{
  "train_examples": 90422,
  "optimizer": "soap",
  "beta2": 0.99,
  "shampoo_beta": 0.95,
  "precondition_frequency": 32,
  "max_steps": 30700,
  "epochs": 43.5,
  "final_lr_fraction": 0.01
}
Rows from block 3 of a small rotation predictor, named by matrix and row number. Rows with one number within an expert belong to one neuron, the router's apart. Each number is 500 + 25 x the weight over its row's rms, rounded and kept within 0 to 999. All counts start at 0. Numbers have three digits each.
Before each expert's rows are labels from the 100 images, of 14976, where the router gives the expert most weight on average: "colour at peak" is the nearest of a few named colours to the mean colour under the peak. Only what is clearly more common there than usual is listed. The data: photos of plants and fungi (iNaturalist).
# router: router (model.blocks.3.mlp.router.weight, 8x128, trained with AdamW), inputs 0-127
# gate: expert gate (model.blocks.3.mlp.gate, 8x64x128), inputs 0-127
# up: expert up (model.blocks.3.mlp.up, 8x64x128), inputs 0-127
# down: expert down (model.blocks.3.mlp.down, 8x128x64, transposed), outputs 0-127

# expert 3
colour at peak: green
router.3:556509520488494485517471495529549515503573479509505513502474529466516472486498505509510502472535484473475461520468519529552494523475535494491495461509508468526524496485517510517433465507498502524488488552541554497501545492530472509498530468495486516525530521468491476548520524495479509509487487529488497513437500537483542505524523523520524499503514463512474491506525504512491485515502
gate.3:542500471481480501507565472521508483533508471492475502542504551504484520520538496492456500473507472461490475505507512474526490501479474470541511543531504481440536558480505494499482449509486525516526523503475503502494522512552531510499440463485507499498515505519566510490494511482480495513510493501494489508547488513493518505512484508483470530476515472523504502520529490449486449472478
up.3:539487474498512501502576467501516504524498481503493520548476519478517510517543492479476500465512463473467460514517523481533503516493498476521504520510482483451545552472508482488483456531489539521500512514482517483482549522541524517519483475504527498510511513524575503525501509460506499519500512485484472498539492525503520504511477489486470512492539473513500502493526488461501431448506
down.3:484463518535504490491493472475527510485550523502473509487522480481528488506521543530492516486506475497458488508523545453496532501474478549479487550503475486490522500495549530491451489461507516479505497498468554554495492541520552484477538557495470511540504495507465514489496477463533502489477494489480535488512491476507462490486515516488486477493468488522481543503524534481528479489463
gate.4:500472474469526494460503477539472503478517492538511507515477447526515479449512483519499524481516515476482451466500498505535570466479507481550519510494496502543539495517489492527473514516543523475499512515543539526496496471524526521541509509520504488467473483472494483468504466453535516530504536533516478494486477527506551504529481495505520526492524477487525464511521483505522520457489
up.4:498517495538517534462507475511525488473498486536503477511499485489499502472529465494480511493481510517469498544534550506550498504515519534515515466439495469529537542528541488517501487529476477497494492540505519470470440491530487517510543553511521456492489517523503514507549516504465497469510510479512524470499500516521504495478560503547557493509516513485528548490489508483486501483524
down.4:510571486504511490537474478489496517490478525492532498476504530502509519481495562474519487503458536512493548491515527495455494473460514490484501523493485458473500517551456502500453490506503493552499472519480469500499479506500519490535491544538483474471521532476498522462454495515501506530485532482513472532475488557525495529473488544511498500516495525510470479514503464479499525528546
gate.5:582512532519508523512503513452510493513486523526509491527481460493492514498498482481508479510522521473478478520493488455494464513562529481489504476488470502498498497512502520545491485531531506497510514482507544506477486507485498574499532433521470524488517479497478451481480477506538489469447489513460458507508478456472494535493518502504517503461526462467515498494510471477507530503527
up.5:449503499486468443479505462523495480485507472449503485480504521513519459501502506510455519499514501523540521498486506523473547485440446494491502510499485521467482494535487470474497520485471471506500469507503483488533491494516505464525483541508482519507469507526513535505510504502438514504546438490528523551519510526520497458502499473503481532527489510493542506539524490523475477504447
down.5:493525502519497547502509499466511553462509514483513486507469440488479498462512543497449530505487499505493470452489558526533512476477503483503541532501513513518514467508550506469492491521492500496532508515537541490505527502535528508501518540549508513495504503500497531505460472512514505496461494500495527508526512457543477498547537540488459462504523517468505474536520532517507530512470
gate.6:556463489530532488519494449481516488527518498520483500514497475513511515501526514505514531519501493457540522498459505517423469504482455520476443445515489469479489490464529509457507461487520501515513507532501537504520459476495489451491487507524485495556505486500545480482474495505465465502480508496498507512464475500500538517487471504505520496456533498475484498538528476511506505544485
up.6:515481511497531489522485425490498498514506495531491497512489506502549500477530495519516492532520471469500530500465505502416458527457444496485459454535505486490516501490514497457494483493495504531511495493491534504541466515477487462477485504508490525554525474504533448464466511516477495511476498508486484497474513517504521510509488508502555511509503491481490475557543472466491530532510
down.6:519528513468511554532510511451452501459506497490487527504531554489483531498506463512528439468479503495507481519527489497502505519534487497503510503474503479490480515521524503517505460462476507477484451493441471506474496463509510566474514519492538468509503473563509492520497503477535532490498490459504465512473528464481500519504521447495518491483506474488502530509494499536516538498532
gate.7:494492527569449531541474472470526456532546530537473477521492501495489503479503488535495505494483530470460520483461529507512506542533482486504483548453478496502469498456496469513493467506507516520493552535513509519502528462477514518511502471498531512494512512539488507513487523460517510498498526449515447504483473476492477489461500476509486514474481463456470503524495501508511509530514
up.7:495505540576465521531478475489543477510543560532490501499514501482498519481516478533500519494502515501471488479457517501505492536547480486488494559456518500513465512470511494476475458522485506546480581514528512496482505515475520522487514495498536514487510500536462471526482502467521481485497528479534478518471506481469490496460479458512488533476502486472482501510488486522524512519511
down.7:499500583488530530512530537527487533504492485525516466526493501532498529480491525466518492478514497508499485510541512511480497534469482467526498492488493492533546472516515507539471536490423462485525507492457501545502539479516523506483550512527516461484520531534532498475521486539513492512493500534527479499495461486491532498493496528485524458501452512480474514524466479512517481491519
gate.8:515449469539473513483506520528505499458520485531496514539485552499468478514496544510490489458498519483517522477482515498515529533437506485538488488505486520528508481514528485534495457477496427548484514505495504514507528523475521501447515473517506507484476456492483510491522508470501525497489494501487488544482508525501483467501511475490483475482494511529512474536456554546528463533471
up.8:494481526476512485501520492508486462555505525461506488461500459509479499541493499480513491514494480501482473546512503508466503511550494492471514505524503486485502503476480529486524526507511514441497460444501550519494451463502455486556480489517467508522498509513517455501477507496470449508540498512493523468506524489539553513497469492460488551513462513483510499475524467511470527470496
down.8:459506490495564525515505456504487520538524528489518436529482512512504489520501518517527544527525526527487499500491479502481554455473514483520463521509501538491509529524489466524522502530511506503514536528521482494485471518496509533492548530527526521547516484503516516478517502502491461502477545499493516504513508506485477504512493549546476549455502523528475462528550538478517499498483
gate.9:512518492497482533551491502522548522499536481529486479503516510535530479517498510526456491502483496481497456477496500538474487456509542504505485467519532459518461473501448491530480526489516541497507500517486476528465552498508525496533534488482473480503494439538528506508476498469484530517487468479499531511496511553517501509499487479499501520531522543554546471452486514511489488508472
up.9:535522485494478537562491493522555518498539490531493489498523502539534482518494498509459486509478499475493441491490500543478491467509546500497496480523529468516473477517442487528487524481514542521502488517477471527463564505510527501544532500486493478497491441536534502500487495475496526511490486478502520513468506537508499512507494474509498531538520542537532472469493520512495500503455
down.9:508497520512492507498505489410459510482504511498467480538547542509529524521556472511485559505465514516512488487488478510516505508503496491523523526521500480486493472526512512524508499545499542469444527526507558452533533482481521444501529498500487483466493489484498499504490482491489491471501452501476540497492504523505515460526494474498472493471478495482454500531533542519475495487507
gate.10:520491492461444509500479539518495509545493464522504546496454522532526500513510512495492522513477475507482490493549516505518444501540511498525535539519486545470529504487484464483526519471524523486464490500489502509475514472500516540527451509481465483515461489476470512506527448476499467473506505509501557527458534486480550506547525508520500535494505464505523512503532488501523502478506
up.10:499510520456511508471505519500557496561483493511521554522454535449499521499519521473497522513477477507491501472496527470540483510529471471532525486521446501516561523518534521512478487483533516451485552482514528482493518501486501534512494502536516463535530550489484504484466454481471500479499493507529509498523524505515540529485528511507540543518511488491495501481500505482520475482493
down.10:443465464489574504463533502491462513524548502489489493485475482544453500463487510523555492463510472487488492527484482489471513510481499518523506517450458478490516473503497506489531469519522501482485515539485505491500489468480535530537475498505509522485546492458532512503510484458524506507471511513499485519494480509531503482516470464511522485503531495516455485496520490540486536512433

# expert 5
colour at peak: pink
router.5:443522479514522476470482486458516499479502479502492478496555456485481515515523521518525505497503468526495494489506496551488496495483511538535507503529515465481509487487491441471495490511463517493505513440447482527516501460514510475513520526462479464491481472503476557519474514507534530520498523488487502496504545517464486507458477495491476530493471493452518491463492444470525505529541
gate.3:503498489500497499498520496537515531463496459476494476532484480501485517511472535466469476499498482532494532520479457507471517536510523511508507476518540495511511541487446461449501465492478510501511519483502525532438487487547520496485522497490520500472491486482492533560470539482511498493458572495540506458475500499502528490488514472475490505500535475517512515420489493512495525520506
up.3:513504479484508470456458505502497503514507537541542503484523559512476461496514492499510499450478502486530447502524557498519448470488505513519468515481515452514484480507541549534468502492512504524496486506514479516543487521486508463486500512497487502524523473522527458454508509536480505505496419492508512522511514448484469497477496518501523520496472488479543495512527505463485481489527
down.3:477532507514491519542492521530471522475476517446506552542498489520501486486507494481509523504539489527488499492531490500543533519524570473507477457534501458491502510516522500538478481490462544497487481545495523511512489519488497499487483511497518505444526458500504494486476495465521516517481462499475505516515498483509491483520517466489542467524534533531503486502514478499582522512443
gate.4:492480503543509494529497531497499512495486530507495520466486453506526459496522491479555494482522512436457463545512508510490486477473509505511511494501508480500451497483513453494447514534499510480510515455499491500517539494526527479522481483527501490542519467468509495486490473495459524540538494465500469471492516507459479487505497554498469510478560517446484479501533461525504513526472
up.4:512520505496544457538498496488476507499452487496488509477502456506542483491560500501542509491533518504467493537496468522518494449464520485503530522510493518496471479464484467506488494539500517468533505461498476468523533524548481481538471493545513505493512501493525486503489446509493481548505517490501475517495517484476455451505523562535506504503513527445491479493495491524551498505508
down.4:487504510512528508503548488472508535511505462524479467469475500514529499527533514525463508502474465547451537501456511506503500503465493508437483492500499508486537484474515475507529514528487489516504498513458554500471522514482500478514486485530461521486526495511522472516528477490466527493520501445526548528491531473495493537532538530476508468508537523525504544516500507556517461499521
gate.5:484484525479494535496502510524536482514526494521515472503507558484487476517489477471494511519518482510512506512464516517497543484532498496477483499463463472524540525465508524527559532496475495557467544539527512533491500476540522510514476521475500521467474480493504462536508503517516501495547538487513489521523537534477556512496497555479476509471491463530531536483513533497506517491539
up.5:537504487487492462495480536482492518476500497490487492492508483513535549505475514496486510502519514537515436508513512486506497504479509528506531499512488507493495550512503507550496469475491534486485484487486529464492487496484463490530487511573473500470510481490455490508492553511528490482489445526545473463468514524515449475533500498473455522470511486508487479491486458471566444501480
down.5:522539531503461497513460504566496520511519459539453503503478529492482429466486495531485484466499500504492504493500521493472479507505505464438492517472476489484500523471489467496518470531504487516526509509482489471526454505479457500510501509516481494511543478509500486505515496421518528516553477503485559502542497498533480488501514499477473474499503519503444547511513497505472500509491
gate.6:498479513516496546489497512503478482506542506496467498492498506529475481490529516486534498493495529526464479513490468495497502528502477510460502491468515475463466513529485504501554501489470495490497529491443511478495493454532501519589494541486488553507553470465476517499543462515527491518506454509473489524485513499477496557497561557485507523512504525508536493533493486506508504511507
up.6:519450526507478481497515502493476483459524518478466505500488469522491469476542499486494509507497503515477467496511507495499501512497491494475480487465483499467475498503489468471557486483500547505530476521459530482477486457533493525569485539514488509495512474464484480527527453555531490498541503529461473541500467491491511515482536519478512527493491558494544502513535534548515499536510
down.6:493489492483526526470505533484509500478493574528504541547514522506506504526506515522497535539525438499528461501470455522515506547509489539449495518439509504482518471532532528502526507496492517482487506472496514524481514530490494480476521507503550563484487470493515476519499535484511511485460518517504544495499464530476510521529479510509522475492497471508498497512474456490449494473509
gate.7:500557540485507504476489510477517528457487529509560433478512480494517493480520552530527567522499485526514467508515474478513443524484492481527505490485509521514490488535473482484490524525505515483496532477514510535483492506485551489438498496472506458489450504500519531520538505512493518497488459509497490505504539512512494516536511523443508517501511513522494475489493521504515512439506
up.7:505491518541464536476496523492525474550494561484531481466447487484494467522476515500486473524545518481492493513501505528474482512484543490474491524490490515541497533488510494489499479478465486495528461520477477492494480506533476487520516471515518511494498552508448503532479473521506558508530486515488489479498443507525476486516478509527486499466434495492504490472466486490504475572482
down.7:529485528513477471495485507539480469512517499490477494509484508553498513510480526502539479511494513554469470505507518492536547539477473490456484516486487507472442525465495469544520534527472498505536478485516445517530467489537498512505485515499507491537498490504508480515530503486511513500539573521474479522523509502510516478484505496482465474535485486514467501548447454471480500478468
gate.8:456514508452499474558498510451492440535456497506486513488525520489487507477492489528459507522510519503500458518520491528553506482500489522556471484503473465506506499501540526524463531493499518523457440489503472489483511527485505495483501496562523511498514497486515507504481489519510504544522496459532458519492517481503485486517486460525538510510494462479531478494493474526525544495545
up.8:507456498508470480512510519540518484525524537483491484538479501527479511488503489476549467499479484498491539512508497543489494502479568472515514461506456553545486498515544483490464519503472497541546488528485496469499527510497514500491497468505470532487508520488478513503519529499466489498502493537546527515508473518455516517436474481508457502502534504510458522500535483464450476487504
down.8:488526449505526511507510530471515493478474497514524518455477498491510498547462549511513517503496505483484490538517520522484468468514495515450483512448485496505519502497537492496506500465526467537477528510443536478516524518508494506489458478510504535543497487506504476521530485507521534503489517506510479481476424485499503518494497560453522529503478471490506489501453516514480506535427
gate.9:522492485475521531441486517512485476481510494519499496499537513474528535511532498487552511535458470535500481484500518487487457484512500485495499518527534462487513522495460523559493491508504503495493506492464548477480494484519546471502477497492521525488458551514499511498523536522471465477496502542503533493441491517540467455510494492470470532441493492487482477494529517517512507526551
up.9:480495499507491509537515489495502533514503502482498495469457488490479472506442498541443477498562516459484525491502506526510543494498505527494548464509475521523530488500529497453537521503502530499500505507540482529540461475493477509515532464525480521515529474463475497493458452454528540540535477478491467507528527513495521531497504495511527494530501534512512519470480515492502505462454
down.9:548527492512522508546453504517510467489527499544468516537493525485467478509475501583513509523528517506452536549510531490505499486512506472481520482525495497513475471447494522504510496503507468508501486516515465541518522471520486498526539523477497487546490467515507510467478461504469516456493462512505483511458467518496522488520522530531490500439460526480494511499506519496499503465480
gate.10:460506488525460500514497488529510535494502476512520540518479519492503507488510530508475519478500500521458451483531493461509555498544485451493491495560503534504553496505491475526480527500496476496492497485490554508499510485493538509540476526501498519517487494440525477521451516457498512462505515507449496518528511479543528478494518454499534465478515450500468509489529497482457491492484
up.10:452504514535489464525517492496513488487476461503566513499500486518503529483542490494453495501515523513469489484529525466525492504488486459490480489555469520520518503498506508435507524497510464490489497470495513499517480484506494530513520538527505468544501540475534479478490495493486480478502497482476488516483539511525554515470560456491539479478483445504500464502516486480461443520510
down.10:503500471524502513534501491536453501508459513504515532493539471480444539457488505481511499490496477503492496455527459483478433505462495489480487540513531513483474507495484524459483484555512488531484455508503504472523500476537496531517493505474467482477498485505507512531509482504517526510491438524494506528437478485469554498499505457533493488493518498502484544518511520523490468457493

# expert 4
colour at peak: grey
router.4:521504466508518502526513515535490512517510506526529478470461530532509548475463497483430500473497509550470535508506478475536463494513513490433467528453547530496519512515503493497523500516512534500477534534528466503498501514471497537461502487533517557511487486496533480475499456502490481503489498529477476489507501491486522490512521479497515528525533515540503455505479519528469504482446
gate.3:520508482539506551510497485510555493485519533477442483512511478539487490522509476495542534470520503480474518513504510479544523465488524494541519501501560522449488478506473492498476501522498468487478520444500482495504516502494522552542466482561516497540528493507483494487461468480505470521519464482483494515432501505503469464478499481518497479471500477483512497508492533505520530520476
up.3:545495468541521556518450508492536496509487521507452455482536493556492482509503454486545516491532503478482534540485501472517534474505521500545531518500541521485451489502485476496463502497497479477486501475509505483519509510511530531511444476527523465510496501505498488499466496484495454528514485476469499486432471488491449480506478471512489479501497501481511507498476522494514548500530
down.3:519488482480466519504530528467474553537481520556504480533480502483511511503507525499490486471540484497495511548485530529496489486446521509472514501478463499526534506488518540488521491521499499527536538494479496489475506465479545463506451475513505510558521454490520499507491484512506479524506509502539479536481484463470501505461493480457507469466457538478517552484483525493495534495467
gate.4:502513499488492491487483548494480503492491526478480480477499520484509519528512525522470489503497509523457523503524510522554511533479504490455524506495485499529516514552524496519494461487507499515547525525530489469547454544537491503498525568494501463517481488503529488466477492473446421489513502517545477481505454551469490473479507519506510505514501518531483539520474507521513481501531
up.4:520480536514524494512526475507515504487496499479531481498503494506491490434499471461531515501520495492546483514510507489470470457480485492563500498530489486487508512448487511512499531493499509485454503481477534542485542469461522499483501445500511516479510477500475552506514509522540563493518518499455540508453543439513492559542504481491472501498482499475486489473514481479496506506491
down.4:452490484494532499486505466521477515453486545529492484516511470505477519501466523478493448492491493495503463529490517495497548531467493495452495527537473541495510491494552487486485500427513477490528485502502524470571516523524473492507501475487478485463512520499501498517526517531466493513509522477470534510484500474490478496503512509512486499562483493536563486480498542517480498506448
gate.5:467491476564480485491487482573539482514512492467492491503483499485470491507466510506502470497474500455470533522497482480460528500492482509508514537494503495505492483502498523513468547524492575481504497563498546498492500470477483512486466531496494505471550462491470483524519511472500500473517505515468505503465537504475504524498520524449507520500515518575512508483525489532536496510478
up.5:531500526441513521496512518426464522478485510533517507494516501521534518491529481494493528495526500547518473478500515512535469495502504495496484455507494506500513521507501470487525451475499431516493508425505455496506502532519517503515532471504516505524449529510527512476480507518494510524481497488537498494535458502527484483506489465531490481501478470415484498525475504474468504490517
down.5:497505460488488449476481521452465496523467495483476536557486496502505525516540473482508543479500470529538491516485507464488529497490513515459484519469493484483505448513496494501505488510497502518499455557475486454472480537543504470501520527495505507495510524540477465551495485507498465479531526511446497476501465527476463533513489504473490505458506517460533502550486489521487517490498
gate.6:531521512540532513538484478471498464521485486555457443499481456513478504476484510500493491502469501518450487514521502476531503486561501486494487507483465510497504513469497488484477519459493508496507486498514467528504485552508539521475477505467479486511492513505543490489504485522489452501503449505449533503542527501497548468536475485473468511494534503540500475487518533488518558466497
up.6:527505525524525509527490480470496466508484480549468418481494481508467505466511508511504514499479515510457481535512507478531478492530506484473479496492465507508485509477508462489482518464514511497508484518505466523495495548518542510466483477477482496507492509501535507495489473513498460487510450507461535488546539499504555473562487483470489508511523504545472489484525511477512563459535
down.6:514521521487521513575520534480496528532505513505520479517467480529525494482476425525467520472506456524526505507512512505530476503492503509536535512517486528471494492503519473497492498504527512464456449510485519491516526502449508555532513484503493481464484510513490513517510568501483510527482444514474513505468467519521517492507517508544521504490555517496472512517537504526528515467492
gate.7:507512489452485496495529462484492512482503496484483568499523461495494482487511530442530525480494544465465528515500470505513505495499501500477539494468481491450514497547499501481475474517515516483554485484509502514472481468505529522508469523506477539510520532486541499496502503505497487490461538512459527465526461483467511485494458523504492446478498509537523474470464554501550499486524
up.7:502484495511535512495512480492492452486525468539489535450520501505440521491534524492525491526506519528497465502519510476507515477530475502471504534486539537507516531504473519571549465497493488567510519517481496521464493516473540526521481487501510474501494518531504434486526498510510498528543461510469521471479483498526491532520475533499513471509473527500538504478485494465492512460487
down.7:544518508495514524528520483458499515510487510480493525506536516492456501516493510529507484516521523515488512499471430522522521511450507525534498506550502495533495465477466486453537489507521471506556477506520480482493528496480490495443492492512489476486426524505523516530522496491458470495506520513523495461500550450512506527454521468481488527502510480472510500524506457463479500475480
gate.8:515532512476486479507486511493524530486505555531485528499481537498507499497509500507450528499497465490535528488459497511475450484509483512491475516504511524503515473507524522519525476547488550489531452505508501520507513462478463480527507466529506555521501531485492527503520529506400475476492501499512499523500485497523480496509531461521441501499502480526460549493535530506494530478506
up.8:481479478502496512504479514506533452543492470494509495487498516524519480483493496506525466487494523464459462499558529467534488502516498543507521510514533483534512526528488485502515493507508467535489489524425479499498495493479488531523503506522514495519510510499511495492495553469556495511506477487482456469505492563553462516547547498475489496499543530499518503513514466503476474568505
down.8:512520489432485516494533503509489492529482482477493510512482478505508512508524529493482464451488463493502525502506496474514525488468532517521510499502474534482485492472470544492495487472420491477508495478473484527491487485548505509439503507480492514460447466506516498456496505531492542505512466523474522432482483495481527531498549495524479468478470561512491509471505488512466497504479
gate.9:505469494524474504475516451495510469526475501515486537451488485526506518521511456511511494503492503501504486516494461497497465509516517479506472525462545545494528545485487501512561487516492507495545489478538508518473456508427478490492496521534503507545505506487531481485498461501539464483488547478457512539460521464528536480501482508470483526525530506487455469487530482528506509507506
up.9:474528531458485504490525536456503541483497475497492464519494535490471472474515464515503483496536482464490518511544474530492524487478470509516523472513523476512483490522505507558513472452548458560506507471508513473514474503474508478534459514497507511504496477520523467482513465511485549487472504535467524483530429501486526515501508491470487470536534527512522511507523480489529490489482
down.9:537518528510437473509537535434504529508486464495490491464536538498492572470500492513487489421525488524540506464511455524475506539516484561508480493516500468496514478513477463498521463496488515512474519505530462478463484482494527489489505469505505517487500485529483498488531518496500456477474510491507523535470510460486477523508493497505527490489487525498494479528487547483486493494502
gate.10:531503492505508570461508477469441449462482494520549513477500487532538508523499517465496512486468494483522512522480489521489477477498496484486518479519496506550488488489495514506498548480477462526458510486519538479486510489496507494484501476540463460476498485525471482479540477517486479482460518532468562513520471450488486475449522489498482471543482500485474503504489480527527494510472
up.10:519506474527484458531497509522494538497515466495491478488491466489464515466546482521548514466536490501457468470519529511521491511508540512486493485533531466480467516503546515491535490512512552486524508455433495520539473489497505495527504502492536555488507502495499517482496522492548539533537487472524525496470511526509543519538497459484516508448510468506508493496467510470500487502492
down.10:514505516520495541494492511524531449529505481497487503496508504518474499529499510489510528487495511446490489530452491496517451541519484536439511496495467516445531463503524549481442486539512508528508503489527463499473496525492516477464415498491512510535536499515501504491499505489508559498472513485491493531487526504470455481480502531490523468507547479480478523505496480481506499536495

# expert 2
colour at peak: black
router.2:488512577491461466498528476532504486493519514507510520511463524490497445485477494513526507518501534450482507478504484475485476469501510493514460511460523472528482535509500544506493476476512466514505439506521535478494502506499506509518484471555514495508481508474526472522487483468466493556495495476499541492516470481525506470498524489530538449490476464564489502535500491472487495462493
gate.3:519485482484498495437520484502488463534459514478497498504460512518554519462514525462465526488497523517528463500446522469495480491525491497460492512500493520470507487485469526469479499475501523491445454525501492519442486491434514525512474484449480450534521501507526463540474489497496502493482495479506503479534493521467501491466490520532490497513487499486486502471529486527497546466511
up.3:446502482501512485531481539508507483502515495513491498501519526502494504474500515498512550511520513534482516513499487519512517454539488493521483508511502468471547526430471563468513505512506492495485510504521481522531506518494503561521497494469470529496502504491499483510489527497525460518532555513478526539527516498461522501520508511522478442512469465523458562463461535487528505505541
down.3:488516478564488512485541522517491483508518531481484513483500484504452494532530511484446496540498500498513494513495452520503511483505500503534496493499506459516534469523557502508507505462494498520484523518454491521512508539503453472491497502548514477535449537525517502505484465469532493477531505513491486441482494498535523564473476491494485530485543475519453507493483457469470496483505
gate.4:501491483513525520490500489538527492542521484536508506449455522435504521475508479480488519531458491485487470473518514514513521471544477531508464468415513513497465508496548507551521502481536497453483477477515531475512506489532530497487494533532513525531514528510497494521512481442481489498510546486477485494484472488458494505498517506505513480484486471474494532484531481501491455507509
up.4:526507522490476490514474503445480511452479507455490488528519485563487469530499522530510485461542521518513535516470476505489473536455518476508537540579460496488532491527440494456487496522461500550516516508490478506500493507475456516488505475473501482472497480504505504483484534545497517481484454505498531496507509516536498479501475488497481516513506532533505484509471506512509538491485
down.4:449521488508510493439507479454483505516506509512478520516497474525512524502566500475498491498482507476500520474545492504540516499463474516481516482464533513505509503508463496498534509521489492456518487513530477542495533495500531537506479537482482486477536478517502494528514503517520441502535552514488469477471501498502523555516484480460497529453487541465474502497535473484520537458527
gate.5:526489495475520445501464510502516479547499512494468488507466513542503506523488530523479496545515535471496485457493473512440489510512502512470505538534469503485495472537499535517475532470518492529492496540480521470503488429470505460539510495505493503544470542469547499542504530525475467526526538484502531558467485514512513499498510499527507493505486478512509500520539523486486480494493
up.5:503522483505468578505561483501481526489479471510536492488502475456530503500542503463527506454484490520497511519495546510556512476522522501492504444490510496541482520460493491478529453520496502467495502468499491529507501551493490546483473481478486481456517474516467511463489470496506542510483469482501464469554500501492487490469493515457496503485517525532480497514483503526524497490470
down.5:468515500515501453501512494508556467512512511478523469533498535481512543507505466487510508544542479474526470488533481478526529502487548522515514473490459471476497478493469499489498514460498502493475520488464491512500516490504491509478489485526500489464463521495456542460495573515506474491495507477530486510475533464466471502494541469488473489525494511577473504489495499503542504476450
gate.6:470521502476525552470493489563489475502493497497472469509497477510525515460486478440483519515500513509507513512505482497439485486491462504469505531520514506507486536511502477466544517514519465518548524491517500542530515497508529493528528512479495505545517550482500491499494469479443532455533525476521528470507489507521482477540523491510519514515523507496489464460526529549481511471457
up.6:505497500472535491487492496535495492509534490473534501510510532486492454500484491488486422531494526516538452498506487545483450462482500474501486540498500508511537544506458511498532509488482531515514530501446475533531505487518539513491483511470514488546508546510480538485490491525508470491500467524476499505480457512533504458504550525475510452527501532511508469481470482504522504455498
down.6:525458521479533508417487455466514494483555499482484504518520445518502494513514537514471514495527521461497500491509498494536455464532491516458450529517513504493510524529472491504487504513484534484473499505474475541511497465464479490483555509508497466508549460492477466531492514502487515482506554505522502465504472521511518517486468513537497514492529493489484521524484523541530481493494
gate.7:537449524483518488492509516474505522502551529522487470459460467514548497449497479532546480482482516478499507514469513487526482471482518507510520498535510471495481469539506517464552489520487500533485488480467505518517508539489488485495502537523472481486442503530530478462518492501480467532492498440481502496543488510570485490495527509501501506500516495494477520484487519464472478481548
up.7:462555475515468511498511489521480477489447461486539536537519505500459510528506503455471538523528494501506480495535495514480524536502471499504501509471489542495494515458495474503469511481500501484533491525527496462511498485498509525516484478482521525537549480451476529539489527521508508508508502551511492501449516512439515515511471483486513492498500486491543508523515473537529527518429
down.7:497474520479509496454516488531529516433506503516483453472494511505523507494477501490429479464503499504465489472467501525517483482519459510506544502434475477502477475434492450477475506480507488499527489473500523502538475480481453519545543506494498471534514484507533477465521502517497496502554506524492503496492510481495513465495462464500498515497486465493504503500456532506516508480458
gate.8:512509475529513497528536475467542481525480476491526510535518479481480503497526523503515507488483528489495473482480483518484480503473520517513486522500520499482474511462475532519467543502525489457488478523461543456556468511453469515540436499504533550512489459510478506460474507535494453481522488528526486519506499520493545501527534489521475537509490550521523501547496475484510499489490
up.8:515510495546487499548519486465521489519482476482526486547497474470492518505508498526501513497495545472512473465477486500478451518484514548531498520480487524457486522475481546520490540499519483452502470530475524502540470513449478487504466496519504538488499479501467522459472493524466483442494499530534464519499494486506575518511512476499488513505495532523543516516537473491510471497497
down.8:498497458522475489459536486412495492448498527493534517490536524498564510518503477493496519512460492510513470483482524471479477512431515473566546523490493518515483503505519496493516511509473537465523508500475512538501528538515530495500521484493497502473473478527524516481509483524522521520510482511512496484495510486479510504438517515460534445513539499494488487493487464490503522487515
gate.9:514464512497447509526493527542483508525492476520510497472503481490493526488509527458537486484505446492517521502498510530523506492475510494508473479490478538499536481492521495477517514496543499476548458489486490499463507553505507474528531502526544508496436506471535532491531495517509512518507523497460507526529503516527464497467518491489478458428510505483498559466477466496519444516503
up.9:495560515501502459480527459429504482479511506487532534530484489510533507520471429553473481500486536537485474486532491486475485516528493503495523501493538468501476525489494519508483504489462485527474515515516466493504505478495491511461485511490464524484554478531466501518470473533481459474506468514531525493515540505479515502502479479486521534535490486507485458513520507532466547484512
down.9:541486484540514519475490502497472472524518506528494476491507486504501508504506531488499480511457501471493519467500475508498493545479470515518484522542513531441474508502465520517493507495563499490515467511487485434518430513503498538498531520490476422482522462504508536498496502504501454482526532499501495494459508517532490466488463460536512499503550489482506481534498477503526511464529
gate.10:471473488492479491513518506489492495468508556525502525504524532497539488506469516500541481487481494499518521489527484529534473495457520515467490444517485452451452546511495472464485490479475506527516484541553503483478502545556503474474486506533457482522505514495501552483509514486508532500447485454476497485474505507486467529514481522491517475503518505504542477525538478494490510496535
up.10:495518497497507486478528531456494505475500551522527491495528493463559468548489531501505449497526470503468562508488481500530447497468519508486505482491517480463451544493507493469474549506478501524508488548521501498463478499536482459519538463493496501482524505494490505500502493479518506513476493458502522468495479493489487539534476526509511477541535500522538478541491474545501527486505
down.10:514495493452511540499467499520516519524525497486531533488533485585484502500479521485488455504530529517458507467485518545515514540509465527478485507523477522516534509484508531456502530507504511474485472475487484487533505451519490484499497536467510501502531488501543498511489470526440485517445513470501506477511503542511513475504484472470445507480485524504522521473529510531516543517498